A small multi-label audio tagger, trained from scratch: log mel input.
Rows from block 3 of a small multi-label audio tagger, named by matrix and row number. Rows with one number within an expert belong to one neuron, the router's apart. Each number is 128 + 32 x the weight over its row's rms, rounded and kept within 0 to 255. All counts start at 0. Numbers have three digits each. After the name is the row's rms in percent of the matrix's.
After each expert's rows are labels from the 100 clips, of 14848, where the router gives the expert most weight on average: "peak on" is the class under the peak. Only what is clearly more common there than usual is listed. The data: synthesized solo parts of chorales (CocoChorales). In brackets: how many of the 100, against the usual share in percent.
# router: slot weights (model.blocks.3.mlp.router.weight, 16x192, trained with AdamW), inputs 0-95
# gate: expert gate (model.blocks.3.mlp.gate, 8x192x192), inputs 0-95
# up: expert up (model.blocks.3.mlp.up, 8x192x192), inputs 0-95
# down: expert down (model.blocks.3.mlp.down, 8x192x192, transposed), outputs 0-95

# expert 2
router.4 097:148151157143119088162165191122166106119038119115097145107160050196136092104131069143146122152140055199112176173116066111112132107155140122131108146109089110106170136146117088143130141043194166142091138190019144072107145126101097182109136132102148120150128091152154164143133152097164101171
router.5 104:129114176166130098175172135131142109131037120140081088074113045182125079095147108165122091155200069138125143147180028089156136108137137126108116132180082142138094117166108083118135124072156151145085193157051144122104136143097127151099140117137105134146090133130151183165131182139115128166
gate.10 098:101119155139116137100109089113177129083162136137138125106125115125148163116104102109184106073143140108093100076150084116130132115115202081120134124109077094085168118113115153144158165142126025072144107124148172184167141144152107151127145097143193123187131116149090109135136089140091104166
up.10 095:094105172083134084116116084142140160103183170111094163115110162159169182156158138124197072132132110103132117095103113115090138112116044096107111088118171099152121112083144120101177122140137126114132113092187181164137160113175149156140131100123180140160096153086098150158178188123167081162
down.10 088:074179175191127130129113173086138133138145155130183130078114124115126137106132115059106133144092105117083131150162134141106084169128108163159142130121160108130172122069136110095097098171140112150130094124126169127110170172172107150144152099105172109117134107154110151170091119092191158119
gate.11 058:197165147079118223107124110142157170137159047140083074130198119127091115140145116104119066110108124130139103160158164125091109081091176139096089145167153146092125131097126163150099186097203101117084143138162143143119128069110144103109112142143134197077149156177181067102091116107158119088
up.11 059:124152164150125078144165134082123150122097174108146193115128191146104089121159145082104141130053107084119151171150098110100140205119093064162193119130151100164103171160104118135078066139148150152116118143154123140168109096087072078143183088131111151127124133054128047115128080122125155148
down.11 064:174168122176136147087133160125122158158094132174153151082187126157205112168129147121180107105053093089147098123094083136117145170117130151142112133156096164128096141116095119156066161105163109085163141095128130119148063090141063148116138143145166118095085119153188122111104123122138127092
gate.12 080:117203142117136151107087104129135108126167150147136096125161091055077078155149151110155087099153112134139112096109118090110111198146117094124091131107091149181126100122116129161146195083217114140137139128163092086151124074139138109140137089128158103121131109114162106085118154093105162156
up.12 084:098238148065080107146093096117124128111144133099153125151160115128147132188184090171133063144081123169116121078110129097138124171148112111133092074128095124185144115129162128110136178083186109163151142142198094113106173112114109136137144099133154121113104139133129084094091142127104164111
down.12 080:110190163178070139136140122140127116087141101119113127065126164144084137140124086128101137179109100221122190133132169127157108100113179120178110110107165180143178158150152127109118130130121130138156066167138152106153105164100102171204085101132143174066036105177118102106130044122104098179
gate.13 066:059133076081147146138112150149130079151152133142113155127148185106153147136174148116159143147135133116164063151104106153158142074111136095129108157137107141154120179098149075097192103178114145128097164181146153167129122115149146143096073113072198107118132148108165152170097118118118135109
up.13 063:112128085097134143111111154138118099150159125136105145111154198118124153066158138095170150135111123127128068155126114114187076057148111052132106156083096135145111173111148097114188068137104059091119142196113118149127149142169108178149110108065187090144128124166164110165149096120182112132
down.13 059:067181228144120138118133159089144088138125140134123165115188105141139149136110116107093093085163148156144109189120129142188119219119134140116152160148107087080169123162151090123152162146168102168169055089120159144132121126110109128111087155173128146134134116123113172134138102101148150134
gate.14 085:124148103062091112129116140107189070167192182138152112141152144088131141106088047088134120102137144114101079020109090143183103120161082072106168193123151126141083121123128109139156171097170127105049171107068127122146155128165122066178155149145146088169120109091105193110166117089116167094
up.14 091:115111162176193183108118161136107176185078109151122105158110113108131147102155176113153130131171134095120119230136111065151153095040134146128100104160141136125167137190093087118060099110161167071162132072129147135150099093049142105121128098105142155125139172135096102132098122159103114150
down.14 084:146082114081110172116120142166183129106145182154185132160182079103096114194106144120134128090150128186126186119115111158069116132084145107066106194086125112147091083159136101130139117097190118074098125119093117147128162149162170119101129145117176087159086078065096092156137117108120134176
peak on: silence (37 vs 12.5); D3 (29 vs 0.9)

# expert 5
router.10 101:140076144149165098160182163164188125130060138138129113103123074163150099140137098123134160103194129190136136207137040140140110091127173109085112173157088153123121111117147081109070127088165115149078177175078150134101178106129101147138097067115059095173108149119173136168126119102129110179
router.11 095:125151173137134107146198178137201120129034102124078124110146084182140102125136122115136113163199091178131134201113078156127130070131176120091118173170109131122104141139140079117104123049176149177080161161025115142116153117126112173118101112114122102153105132128147126143130098122146147192
gate.10 049:152158206074139144111158129083113108092113095111118111150188135157104169146185118124127040138052091155133116078138157160112131093186168153147152120139083101132164125171122129173163166086129126180121124108129129155199092130055120129150060117094137110093148134121158131094097158170141126084
up.10 052:147159115067169123122118138097142155203144130131144150105050090081134128078133140157170182122116133122095116114123096121174140038131161139143103099124182089078109091110092144110052105183112151101136221090125120099088113154136171108115075134113193123121094129117097117168085144136089135166
down.10 051:104148174111151199106116178138131139113148134119179164113074108143112160150158107104155143124068133134133083091142152101132095123132162069152115130127103140144166119134128142103125140173074156035038142045185160143122114155127144096155096118096140168165134128073093103150125112186111065116
gate.11 162:126080153086153144135159170114125117154096129157147102075104149127142130173146130115087091143082130139120162099124122172139128155138177143131141098156148159116168179148146163156092104134072103083147095117116152086184086101081100155111109137110071101138154203154149104171079111108157148092
up.11 155:090166188188114137097098120143125136094152139076138197131165087102142159124110114115186148160153103133163111121131125096119160115140083130122108125118087121115147110135123115096156145136168141163093134146139106173085143126203114133157096110132176140109112058119118124049153143129101101149
down.11 149:096147127137075116114140185090126113151127120079175161124123137159100080174109143119123050136168200134118112161079144095139120144095080185156092136095113119143146141114176137154129131118151161136159220163071145087144136073128181128028168156103126076170149141130173138154163117111163118154
gate.12 055:087153121112120159145135139082128131083140090145154176130128131093127132132124140131140067112086132102151112084220128086135093172115115116143051115173081127123125134204184149135174103081124097169155066116095142138093096124161184117148092137202181126192140164146105136095064140094117180114
up.12 058:134178139191125164084144175101110147153152115115136109185106087131169063133115151123126119132155143125144122213124101178120097081113127149098128187091114103134106131059118054112123115145130167096156198107144138190093149094102128158078206138109132084140105128061096088157195138104101072104
down.12 056:107107137125140182150057131177138092140100128082145129085191109178103175123119127117172142150115174100147136091102079092152196122112080118112113066180175139090105135047129119150140111124142147088097112111149097077102146142091166087052160106112153142124110146145112139151162151103147099130
gate.13 045:136132146103137164091109094075169085107161112121111122100160099159135130152160113153158159119106161140149085108077146083156089084117115072087141130094169130137151144147153158101185114135110102057139174093110107080158134082135091077202133114120099061174149075118080222113196100138132105128
up.13 041:164117115151128111100092105139163168150145160123123113126135103111157096135190068189121120134107116154102107111157111106128145085104185126081141137125164097124149080149154191153103158128135173100185125115139141117073138076130163096122112081078153061148126122109099106175093102109077088166
down.13 047:132119042153209138112162119119160137142132112138150069118113139159123072169125102112175181134139085207083158164139111148140131131129078136171127139129102111118127154154142106065084156148117138139091121166126158130120136145088129125156114110157095123066095120058147110134086145183078144127
gate.14 059:110122107067026177101088079117117139105145156168143030133102179139131111129095139096110126153071152133130119050145148124169118138134030130157165101114173137121193161111133149165144151094133144191108091118159130102179087111117102071099087162077177116139138141151080126091234146104098139079
up.14 066:125112068162124150079134131145141102135136062118090096120144113181163074126122141151154158145092164145134125213135191131092168124115127165115104141171177075119096146099142096151081128100195165127138146153121094049135166138098164131108057122132148102100089123102129106142174089062135136121
down.14 072:162102101151137094112123132167103097103196152123128145147091152153124146161110064159169125117138141144129151147136111023199164118121124200128166149132128169158155144133138192130071095202127178120124130184125105119136113163085136050152105113163120120101061138173173143162100147158158148134
peak on: C#3 (48 vs 0.5); G#5 (40 vs 1.4)

# expert 1
router.2 103:165117141129164119096157176178210142135058122153126163117132050192144111157143155127118150129181096157078144143142077124110138117124174056092154212159103141107114150153131083153135112089164134140127142187049127132159141105142092156064126096112104110138062167120163118155136144099143123184
router.3 104:130149149126115117091153190156209149141061103142080163125142071153123122150106124124122154155127067168073171165166092132082118129145187076095124191123076175115124127149137085138134133069169111126143117171036126120159131098134095153103120129088120092164092119114183118129130116091113128182
gate.0 061:088132165107152109132145102130142130154181112141145168112119171122052162156107134107134117142159118142143138095067125145168150154094104074111151119158160132131142141136110197082149146093092151186088071084118123144154110217182068143142092139100134069153125128195220110102072148145102143091
up.0 070:140160127080140072111079074103158109144122126097137141135163189095102133146149141149135134120133118155149179205094103164085096127151114118143114192158169109109175106073135138116138144109124058111142175126133167154077133162146170131085008097084140081126113134145133086142112117148131094136
down.0 073:130102104127105110105148073130168206151170096069109119112076165126143115157129152116138189129134157134114110064070161161117077125131143084143166123125145135157105129139117181110044121140097145119152134121119122145167068106133136131144081100132112148164194145126164156124084101098124143055
gate.1 048:157173113076141146161083112118116123104188144062147183142171093140160104100143145144168043093114118170112129179111136088200109133140198143115144121134149097126173118099135138148114140124141135104130129132178119127081113157131062183122103123156123158062106068142064132100114132107150073136
up.1 050:089113121154132158093131143138139097138115075165150129153061138081127118177121154118069152115121163143093089190109054110153116175124137118125129124106131080117134170179136088115106122088090088085142115117115111133181104118100140117113241139066149075136192168151177124140146149148149158111
down.1 055:147117120162080108159133187076155114165149110165038095213123133112159042127128111179120126140118111129143075133172149148105106126182137149157149114100157138103135087099146146177119110142157113147086127129109118115132180125106154096099075150098131152171199187123138115177138119108064131153
gate.2 070:095166151088144096142126113116121119214160143154165184116124151072120195120144142123112112155091123112123159093120162182162158112098095155133092124132111172130175151145163115087124121165122159154170122109116154164111117188187116115087082107150156101058064108090147152095077037132154125142
up.2 074:097163128047121130119153110117125116192145109144139168123136167096134149156135122157106190140083083116094207119131187146161143117079142138165127100132084158131125172161152123105102110200109133131191114196110130142136164182179069084141130112121067106104088082135208099083125074117149147136
down.2 075:127094119136204187107135193098135160126148181124145160164139095126113147127157143117163126105148124080112128144108071131071140116095119118099117152159095125087120083129171158156117163115122126113126155192105146135111211108149158142155162094143103122087086114094200117123128088118116135113
gate.3 041:094114071143151135109112133163090122096189182122178123168127196111145069136090150118198122118154153138134107116147172089178187120111101120137096112150140119145124089124152104111129098056180186076124189118121107174093146171132136101134094152154169160155171099094130125139201125133096173131
up.3 040:189078134125133056117105154118104171110105133117142114167125109128123140078099124107057155129056115156130137156136094117094161151185129175086113189119174098156194158082094107114114127113087096098151156072143125133142113132102169171065096111089173118120129167136142171131204101110160140140
down.3 038:118139103126099135121158122133133081124155166124154151150114103117121161150136105153190187086173137072107126144080190114119161150154082117131120145106152141224164099131116145143075129181068067092117192123117128080112087112126139181184113167136153101132133083094132078112114155115141110102
gate.4 064:142192188086155133139132111104127101149123076100126124124153106129125146102136065123081101121103128093154120218179133084126093143111114146099107208092181078098101111079129107113127103118163158107125119126166119101149095126090165155130069143142172113150143188148092099142101128095168136105
up.4 065:171138209162155111121115173151125119171130135162113138167169104148153142117109143160112145143188093104120134135101120140081132096111221157140098131174128149125126133146107080121151165105088099139128112165114172168127109089119122171055135100117132157129123146103091118163112093116118046108
down.4 069:159148157118147197157134100079095139133122147097137129117064143143087125112114157123193189092159131092134130159109091141163171045114078200139165148120137052024135154118129195120105103101107159125110185080142119136120087144155183129141130138095175128143174181064102142139108124133143121108
peak on: A3 (69 vs 2.5)

# expert 3
router.6 101:172147159152122102144171140153153115142072133141108117084145064195105073098153103172131129178195072164117156187150069092099126083126125110141102144171092109148122117134111105160103109078179147144087196206017111128099158127091085146092166113097112116156098128132155153151140154115150120164
router.7 099:138168142167131101148178157150164114117014151122102130107152085180158099109153065171175120205167079196134147153092068075111114085117135081109121141131077127101182128123102067110085111122196154156102144172025142088071144176103090174126158129143121113128098113118133140152112122103114108165
gate.10 109:104117203109138176144091133137144109132093100142145067122116083169115151125155171117095189146129115087145134173141065204138125158078110133126120137195137112076116231086118143094099062130181113098119129073135132167134155122181134156085109132120119114122089159119117123124140074119106168066
up.10 117:111073167112124128136089133146131150133094088147156094149047095162142083145103183165112162141103129103116176144167147174118144079109061117172149115112152107101052171112141093091134093097204098149169074146103078121188114108180077112133139138098105177159119158140098109121186100078173183071
down.10 119:137086152124094096137191152184119133129153129184101186137125142165162187100122089138136147160150110139127097017112151148118118211108064087145166142167117136110155163082100156062176133132125140072120087119142127146164155157125169098110133061123092148138096098127142080089100095115103125153
gate.11 081:178170109152120178150144144105137119112090208102087153124089091113133168139140089111124159110087149142126101122099160125069128143122171110106081170069115133130162106149122125178129195126055099120113134126193167158124161119124105165161105090221140164113138113064116184125107065160179142153
up.11 071:142134158104105104133087094116123161178127090166123089138138171089108174132147188111221136161134149095128120167216105103172099069080143059098097128203159105125162097148127177101143079092165139076152151096126091133103135148115116113140145103050078134131093130120129150120143102115134137182
down.11 086:108155119076195126094147144116148080169120157159186111155071105100153087126125101111166066147124148113136080115108092153141130116085127151105122075142155097106126101149086093126068129119155073052136066177110115088147111141126114145084126151124130109099138121136090137166121124188162121098
gate.12 099:125174134201121159098133117102091107161200105156123116113125136140139128177119143128144198115158122166123128195113113157177107115185138095101146078096065157107140147095124085098108120113153093074114098149097192220187136148088099159188090093089117128131096107139150103146114073114134093065
up.12 107:170164139062130107175096116095105086114087129077164130105130133121131149116145128105017138122147097151133180082139133133116082108117131099101123153095095161124164146097098169099107147086124092125196072204117140124133149205097116165187121122164182179237147101162088098085156179134110104082
down.12 095:158140068134090101157155063121118129158152113176127215138139139117143152151118144167077161170098155130145136058181143128105147128100200133156085156081177119156114109051125154104047130135112129127098122131143130112122173161077130086120160178102112143121116128129171097146177086113122161087
gate.13 062:151067128143135085095133090140121159170137161157143131152097123166125149163089168150081068119167089073131158158070113099163107142149143230123141185163123146137109119121141134184153136113115124109174087093153135169080147113161113169061064125122114106147092190154146088072163121136168117096
up.13 060:069049133138122161148138114080134097146137103119118147097114164125128156093097121106082109130148109125172168047133153185098104119115141155102130103121194155103116092136169118136216128109168162141100104080136124200103146123123118132126083122149119110109135149120153086144139130130109135100
down.13 065:135140120126144125086123106156140073061136146160110095122141111085106074139116160098098121177161157118101101166158224112089100087159120114149055145096187123152175076113112103064121136119158121101144104158142161095107102175087138112109063140150162147113134163165180159137173113183103143178
gate.14 094:168162123064127140157124092175123115109185196111101152128142126171100051094149104136070161134065161142155159211089099108129140143112085123144150120157177114114149127156153191147133121204075131123068072182142089114136171125128161122178090145119073095135129122100120112112225161125159120061
up.14 084:099163060188120075141093099093142104103186136143080129158120160097207109121152105174079152096144129090122068173142090098152106183147125156174082133143150112101134116126076103148144134121089188082134050124154097076128160165183165117109101108148115103116093129131118099107132099189115111077
down.14 095:163108109163112151084139172212102139036140163156071138138138184137111122118146121135128171143203099126141152036167091121125115151094097054099127139082094143121079135164160068126115122076126159141149169132098061169145138191085149087127193131120115102124122126081138091160121115124094151209
peak on: C4 (90 vs 3.1)

# expert 0
router.0 101:161152146153174114146145162123135139140056146139072119120161031183154132132121093154143114140222090152124132181138068100112140066122114060098159127139086142141086111143095095152115127084175167161082158160039135103133127107101118130091172130116118113147132147142145141126154168109111112181
router.1 099:150155186165127129155151169157122114135053137139103122100143072198133062116144080136129131160212107147121142164134080089129138101148125127129137116132115123131124148156101066149135161040161178145074148172014136118122137139125105172092178164100125108150096136117148161167153184124154120172
gate.10 088:167077129107053086144117109092104102175114168154108129123110149148069087126126189097140163222092166137116158093107168136168172143149093173117114096161142125098150133131162168170141185095151141145099103124167134143172143176144108110121095153095138101146123159142126093138141111097140188100
up.10 091:170178130098065138151126115104137096050173112113130121130081093100166137102092147176120067144160117155130118181086115102086155133212150101198089125040105081083116117121121101146139141090136132150151138060153091091108109086145096160204110169121133170124179152156093122097132156128098114108
down.10 094:060114143165074171134195089097115147082162081152132124158115151112096064154090139084115160191071192166137142124129174119068126102179121106128147103085133149107191079102122143076136098148124080142122124072077118144088154146126095116144108108106166158151129137097128093124082106179138125136
gate.11 135:110106173093143128145123166163151145119147133160121134135077125141082064117124105084096106181184128126113172093088141160151116138120135089153163144120137090081146146121130094105138163192159182180065097099088071161174090157121081128118097128156118155108074105132103173113125108096142187178
up.11 128:177091106106178193145168129127125090130096170079157110128144090130103089142128119076115115160171069134140168144058101124112125124095117011148133157110109127128173150174114116126149117112130171167094118105099090106159125159112114096155082131184179168113070136141123161148144129153126180191
down.11 137:176105170127088093117103155119176106138145168107144160155130073067147109083102184111140092114034132152110153105091101174122120144128119074122169157134147090094131150153154100174104085097125130098100122117076082110137155136140091111183106152116157090135174080102110103106154117157162213144
gate.12 179:130170132099189130088149183115176135168114172158167094133097141161153147137125113095120107127101143114115166114124117065049127131157107105104107193135090138162072107132169102202176170110128146148063164139130085165149130132057085120105140089144134075116162141103106078127153155169104090148
up.12 160:160124098158144130132173091133193066095107165100173138096118096176174175160125108168143098087166107094163110103114105123110136141195083069125098161103101178161100113090127092170137126113106090147058145160116157111116082131044114151153142143161129122146231129106075107107063172146126108127
down.12 169:146128140070193123148151190132104098088158094094081092125158118122127154146147074103094135157101102158204098103117143181124136075107098094126117090101175111215129134117083109071134179142171182119115101167127092115111156118127178100115097187111103155128133138166090127162201134108113134150
gate.13 072:142161172085116193092137098098154088094131122172140143130076084140149115152141175170141136119115087133117127105123085150148124171081162081096130149138115107127116171090143091169229107095149119121143113085166159115114101136161089150162092107149116145138176129181134171092045104083111121076
up.13 074:117140164106110129167114145076143046109157155157105115141117174059153167140168147171156113150098133092129099106175080122151092143084138085150106114136165128119154162153120114123175091167140139110143110101110164142132135120166125123158157114167081106071141161115093151115191121091141132087
down.13 073:114122165085072121087137085173140168099118126136119173132165161106148134107113132119149142192133142163130097093107139136119164131144067160138067165180150052133169095155161174071115129131125205082163118130127118126138113165153128143134067113142165070102124122181059124136102105115112144179
gate.14 110:123152077110139129164131080159151137119150131134078134117195124080154135136135125121187198120125130131107108127154113164189111108102101090111153115130127137130191123146133107094107056172123148128137192076116101176100144198161080132152148106164095149126115090166129121099139108069103097147
up.14 107:113100079140138115067113140165144147120121138125186134097131126164145153135131069120119146136114135158138116165096095143127115114101153119174161168111123163118077150087089103156118132142134164169138086184052152109178136150101168108140167140059124101129133087142132069128156135100135122112
down.14 109:136132103162124128154098124146104157151160163156173094093137124059100107130166122121106129096095169105111115103111182119100103079156149111159161116132111173140157113099115190081127129100113201101120109140112132135096163163089119120197180167094164166109129101121109148075107149102113234148
peak on: F3 (100 vs 1)

# expert 7
router.14 105:087131172118108171122113095099131124141131108152185137079111131116107178159125095089148093093089112143159139086097185158173114161106098103118182092135104134119143103112153157120162123080160103158136126101171109147093123173196097166173120111160130164095109064152110171064075056141128107105
router.15 110:132152112134121151175090079070100117119175103100138095072072103160112154122158133164132094049144125093106163092108168153177123184116162134118150097183130116130102135109105144135163115117123158147172160094210087124115112147190117177138148149129068176139167081087092177078089140142107102120
gate.0 085:159142148182148110104150149141104128201152083138119093148146077120162122099163137118135142089178095084161165046174104138139141120103183193118094103148146155127117143167094129156110098192073162073073177167090084106148131124094160126100091135088108131145124200145207091137104174143124104182
up.0 075:143135103114072116153105119167132112107127110130089161113101133109114175127085099116111109148131177148121114180100142139073133152162093047097117150099130111150114072110149140120150118145183127169210079108174150136118148149139058118106147106175123138085091083117088178104166064104127104161
down.0 082:057120145134100138085149168142178131110125127087141147160118099112149106134094077132104091091130128181131109070092135129166179110147081172087182109134083168098110133119137134132151100088170105089205180148106111160108182104142108153153149140074167104157071112153105103125129135135094104168
gate.1 058:091123167143092103143154175132163147081175179161112088145107123094172091141102106144165143108146115158117145066146152163117170088179170155165082170070079088136154194164136108144181048148109112128129070142083147082130101076152129130137128167155147079132104106132127117114090120154119133106
up.1 063:174110149110094140134147116121115099093119104095131152165123075101132150170170124109134187113064175120156162142151148120172177195103083177080139063197108143137121100153123117121114145186116095133100162158138106105159058111187154152175139121094139166138139145148144124117090128137133086157
down.1 064:095142167163127156129120167169144120125127119135113207125169147098102214201136129139199091158120128114163110132083163080066125073131112123114159136101120192131127113150127128139122151170103111161149111176118128132169117123113161148187075122143081098148156185128199107099084174106130123123
gate.2 053:122078121172155152103105129148132114078178156103105118136136151143127202135098119098142127104124199165116123074167169141103110095127126159038111173096089103141184070136125112158161185088160140101122131181071153071185164098087090168141156111151101108089105105121118177169130116094163107222
up.2 059:116107094181146120073164071102142109085129185124077173139107057134121134138176175148147122167141212148123119128132126120108178084172163127108088115133078091142122162090107146172138148166197102172100167153139188088144109118109144133135104070098164056102124106066153123175140089128136076163
down.2 057:081141074139135112148172134121144114151143128140181153190161140089079131176152186115134166147131161177133141103121197156098127136106086127067092096166115137128137127128137131145099130152107186103124126102186142178186168120132130153149072137096110089100136145060136101167179126126114170203
gate.3 067:128107115139114105133138159137111097177059131143118128140198151153113132145140137036107149137133113140128108114100183131080123056130147078071118165111166142113079122187197139158145172116124082068111127100089148159098088114139161106110136111109120129142072111106087121135155112147119131100
up.3 075:156152123120163162128172130147147139148149104119095054106109109064112130157071077178121086092165203127114172195103085139114054179091136146162131107129127116138126098137095118140069137177156127181146127098126164096080108106175122172132169127152047132165183132094159096115161066135109168091
down.3 081:109115145153085121168158151150104110148150131074042120092091143170072088073118101186159105138176158135122112139138085126111113146150121169198141093138085106144137148092109123118102161093167170105167160182149118143098120114093056111118199117119132144165124193171140113133208153147178128121
gate.4 068:129117082103163110109122154105121105104132171107160133188140171095114111178137055053144118125116082130132168173122200137126130149101073140188162152164159173133172127111071155080117163140077152167096150134101071135165069113097099150133103130135091073125100097192138084129150076132153114147
up.4 064:134159149102070139122135158116151099105172146152124125143142166143133115140107081102088076161110095115128172127147249090091093156104132118121204139189119178147165088195130113104119185148118127148072132112117075132137053119170090137135103103143074126110072118080126115132126092160069147068
down.4 067:142110093100083168106032091120163091175139115093126106122090082138122147129136121114108133140133088134134140104074066095101105161169126142137143194107140143118142191120101084140141133113095108163102107130128168102121177160171137120132058080173163110119124156156159121105147115168124165141
peak on: A#4 (26 vs 4)

# expert 6
router.12 089:167127160163128130160150127150208132164048114151101114097153065168152084125106115155122124177196082156115155191163077071163142082145153112111116159126100133120131091156133100158131142067163145173130170191040147100111148109098069167117125160103097114144088128151117147148167152107157141155
router.13 099:140150118204141106150165153132147135151050130123115136127172044202199090127146055160133103171131069181120168159129105104114147089139152106131088124137060138129185134129114074139097125090161149184113160209029154084098129105056079155134161128129122152156109137132108154142126136101154089136
gate.0 059:049203099176151185110098107080139177103169108154121133084112140139107152200124115120087117108118171124176119116154168076165122072115126103142127135105116173160127085187112102105150064160173141163111066148132113167113171121156134077116145127107123114148165081126116170086118117124081130173
up.0 061:078133179135144119139114119101122141102127093135138151110142111156139136156147116116112100164114105116146161090143104136065114131119160126155096077116138098122134132087152143143149118182122153149116057071140200128152157142196184147115177180085104138138115110168140054167104063109102141115
down.0 063:125157074170181092125134130085121146109103146136098151120112095087066159158117109161133077141128124108140120110145199084140160144096194150110084065128152099066174126110104120157115149157134142127158098130171156090149132148125151183137214141161093179113163075123108131122075111099105132083
gate.1 062:111117138119119116106132092113086150115087125116059101113116120105119197135173138189158128180107131136110155122118101086115088137106100099157110146144155102121207109160151170101129115140172091106110131090141174139117109122160164171152122179122198078127210129196121155095077125126113175069
up.1 061:063150132134157142113153115061116136183118119134076130124160111147084165154127139126108117206124127114111084131134115060126098137123152072129086178133102139117144104145166098141177145132144119132137105100111137104127081116175100142109129137157135094156155106149111092129160090149092117090
down.1 064:095139182147198112104113100082146119177116092187120141138111164100100167137103150147130128160182147181147083079143074071145175148093172150126144124132134146116191106184133108108113119125086101111157037098114161130165080116143164181121142191183134136125115118167073094119036152135152102124
gate.2 090:153107167140154063174148120114100132148098120183052176148195131099129113147175112131113125169112168136134065096086170142121113138128165051171156079125117155135181101177136119126128156026095136182114183167155151094106080138118092142181109073176048173152119149121106066087114140129150111186
up.2 082:126101154127063086140152130151124134164094161110086173167187127144151092089127168100073202133121125140151098095079156166140088150134108092160125102140110164124140156177132144062166141124123088111099196142122153146157077087131114151096124126113051119106073149103123106129106184158157050145
down.2 077:134060137138079133118165062173136127137127102105136166157116125135092151095101154134129109100159157130124086107088105128101141205169195179116119122197130165119067158139152065147166175046113113118175133136124169133128170062124212140116162057153106127141126093117074141161133111115135136121
gate.3 073:160143150144102162133110151097125133159162146131128091164118156137060130197120145162154098029184170098120155119133144182160136083093106076106131098146129089131146097111200156166097197147173098133134122041146135156135158132165119163072116090137150052167152142140094171105161123130127144093
up.3 071:208116167158107167141105177136137135126148093073126085133168111164111068185134145128082102130139110101106153130187156121067148121075094085115171195150125147087073088140189151188133133134192101168170137187152089140108111068190126142121111162102108098117138159163122120146145138132128116093
down.3 072:120180151094097069091123130141128136161154074128183125133137143154106079132145083127123111118188111189155149088093092110110069114150147107075154208118123099161118112136120114102084091127122151160106133147155071143098176110112143135092168157143120128147102145179097126079101211100150139166
gate.4 104:123081172101177192126133134079131137120109065199136066124152179136060135157126191109156044124120156120138088060161158117163165117130206097108175119111157156154093132181123158120055152108158183152147083129125109119166171098156145091120114170125127103134126072148159111133132088107174172161
up.4 107:109106144116077142144119098144137111086145129095099192156066140141138127085161085090038146133126169155126129184131090089113131115118113127137108152139093144163158207127123102137163105223102138157163111142182116066115104129125199113100133090191139151151079205171135085124121165127155094088
down.4 103:148130148141118151145116145093148114150125026102148158169088143137189118151095149134120161106069141114109083100073157194128144077152103148144151120152180119115136133107165159107081095150130109109155127186100102176073105059122166117129112158094145120156152128202061142138126133096135134114
peak on: B3 (100 vs 2.8)